config.toml
gain_aug_db = 6
fusion = "prefix"
label_smoothing = 0.1
decoder_layers = 6
decoder_norm = "rmsnorm"
decoder_head_dim = 32
beta2 = 0.98
Rows from block 9 of the audio encoder of a small audio captioner, named by matrix and row number. Rows with one number within an expert belong to one neuron, the router's apart. Each number is 128 + 24 x the weight over its row's rms, rounded and kept within 0 to 255. All counts start at 0. Numbers have three digits each.
After each expert's rows are labels from the 100 clips, of 14976, where the router gives the expert most weight on average: "loudest band" is the band of the loudest frequency at the time of the peak. Only what is clearly more common there than usual is listed. The data: synthesized solo parts of chorales (CocoChorales). In brackets: how many of the 100.
# router: router (encoder.blocks.9.mlp.router.weight, 16x160), inputs 0-79
# up: expert up (encoder.blocks.9.mlp.up, 16x160x160), inputs 0-79
# down: expert down (encoder.blocks.9.mlp.down, 16x160x160, transposed), outputs 0-79

# expert 3
router.3:149097124084157158117147141150141166114093110190111111102155158095121167123124118107149165139161100141133143130098157148149119053131115153131163141124183102136143128118159134121121170102109077134133130098112151104129153127116090131169146166
up.0:157149141081123178148095107150125152092102124135098095127127179100114121159106105125161147165142099141118105136119142137163126104130144157114179126133127069140160129129207118105094177099124135145155119119117120089129129136112115088139101146
down.0:148110141144161151105115112111142069144118113107086166131129128094151150094130097139157099134139092113129119111139078106154155140100087184135160138133121113113167065133117127126106173140115159151156116113080122145171155116109141111109104137
loudest band: 500 to 1000 Hz (79)

# expert 10
router.10:135085130135168110142113148128159171126129129126146142152172155121155137122128133095158115121119112122160125110137153125104137090106185116146135141161140107156120149117139131157163121151143131129153162134122100134092128093142148090164150143
up.0:181110142140121186108113101094100079123116150101139129124120173111113110128135085152137105112163147116100157114109085135131130119131137187128149170103134147118154118150118123129121146137129128133138133164095144077097156107115146094140140108
down.0:120165118123133134151087177140121095089133104119144098162137160136133140125158124092140153152155120160111085099143143140121135134088132169119135085121156120176099110158138068106116190132130091164125121132140155120122131110148117119134114142
loudest band: 250 to 500 Hz (78)

# expert 1
router.1:140118098105160118147092181109143161148115146117174184096152166160150106120144130098112156148139103130072091099120088122131140122087163117065116130091130090105104109119139108136154110135118146117151155165145156170105167133124107125102133174
up.0:130118121150114104098138132146129125124170138164128162112079117109096123171154084109140107177125156126168162149100079181112143150160112114147139164127109122127147106135140157106147125143162118122119145174151128142102152172112143121133121084
down.0:150126131100179139128124098115125134131130125124105128107186134107132157153122119136077115137108124079160139134144091136116141155157133153149150095128101133128124076120121104135200172124138121160137133127113111133132073123141124110100139158
loudest band: 500 to 1000 Hz (57); 1000 to 2000 Hz (38)

# expert 14
router.14:117118149150107116080087171051161112161139131107133157154147109140140132160128156124129117079086127161134112116123107106141136128108178066142131141111099118093131131140113134113153090171149119136157123125117102120153144110122146103110125128
up.0:128144112135141148102095106098114081139126166114122151085114141117129130120108132126129137111132115140118108123096168212096115129153119119120093126116154110096140180078110178123154143110128081134125106142108132132131127134150089123140143107
down.0:142134155104120131117108130148124167104127183136145103136131145130143132158109133101161090132145146104140082091126126153165142126130144140156132166155128148095089092146105097155109108105183133139136120109157146099119147135150147149120071147
loudest band: 500 to 1000 Hz (72)

# expert 4
router.4:132110191136116111175116092155122117126098124123154106096138118120140134116144179122113136118137111142130157129125166127124111148126138169146118100135148189096095112084124134158124093141130159115115155125133129106117127132146145150146134150
up.0:106130138117148108159169105150143141164140126096142117118109132104110186122098108131147144132146087134171114131103123114131090100145137142135092131162154139085118140106128081155159142151088136162132133131117110120125148119097137142095161139
down.0:112125167141139185103100162120117151117136152139138138148167126129177123145139168128112163119137111137140120107140153143049128090088096120127108138107090105109152130117161079114142126106148130158105118093118118159115081115114150098129136128
loudest band: 500 to 1000 Hz (58); 1000 to 2000 Hz (42)

# expert 8
router.8:143124114131172106148120155094147125121129150126141133135113165150175110111134112085161093103153130136124146165110080124099143117147151144100128104169104135169141096136134149129143175154147158144132169149104115152129113137131140098119139142
up.0:154123116129080148086119140116116120112182156105139146152094131123112092160122144148161144135134130106132132144135103130126118135121077152119134133131088126103116118145127104120126167139156119123095090154157155139113116163069153115153109109
down.0:127138140096155110094147157137126111122125147151160110132102103145151137092114129149133130098090111134118142137131167113085112157164119099121163098082113105089082121138106080137169101150097138121123115105150153139135123127129134129158110156
loudest band: 250 to 500 Hz (69)

# expert 13
router.13:157116121167110126149147121133104132095124115127116159107139151101146145167137106106148123106152141112130122124152126162137124186131088114152121115139071096119145147134158130135121111126150116150110138092121132154092091178128159114158128122
up.0:119143138126056147116176126181082128137128126129137150132148192124112123100120134146130146121156150153145128148066150167147100103107116139122119111144131152120091136103148153144136129130124077172103100121101114118141120109105165115158149160
down.0:126107129091119118136092117124169110164091138171124134108136108091113111110130127116138104120136112127120131084126163101104094103148107130150122136143125147153154140099116111143123119156083095123118144099158140138129123145142149160096102090
loudest band: 250 to 500 Hz (74)

# expert 7
router.7:134113111137158139104138113124120152122115148102089141142108138101120117167151109145127152100144145086136072107166123178113085157122136121164105168126128141148110100154125100116128127123135116121114101125166079134147102132178170134163103111
up.0:155148119143088111129139123155112152091067106137125121074149141093112118094131130143174134121126107128109137092152154151121098147096139158161145133126131068120076150107133108139121101142102132185107150058109140149142129144121157171119116122
down.0:148114111110096130153129102117170153107106115146143140153185150126131088145130128112146089124156148091110148140135126086141130128178109120174134119141115091070136117121120149171081121180140095176078174111148123129153091124097164111128106088
loudest band: 1000 to 2000 Hz (54)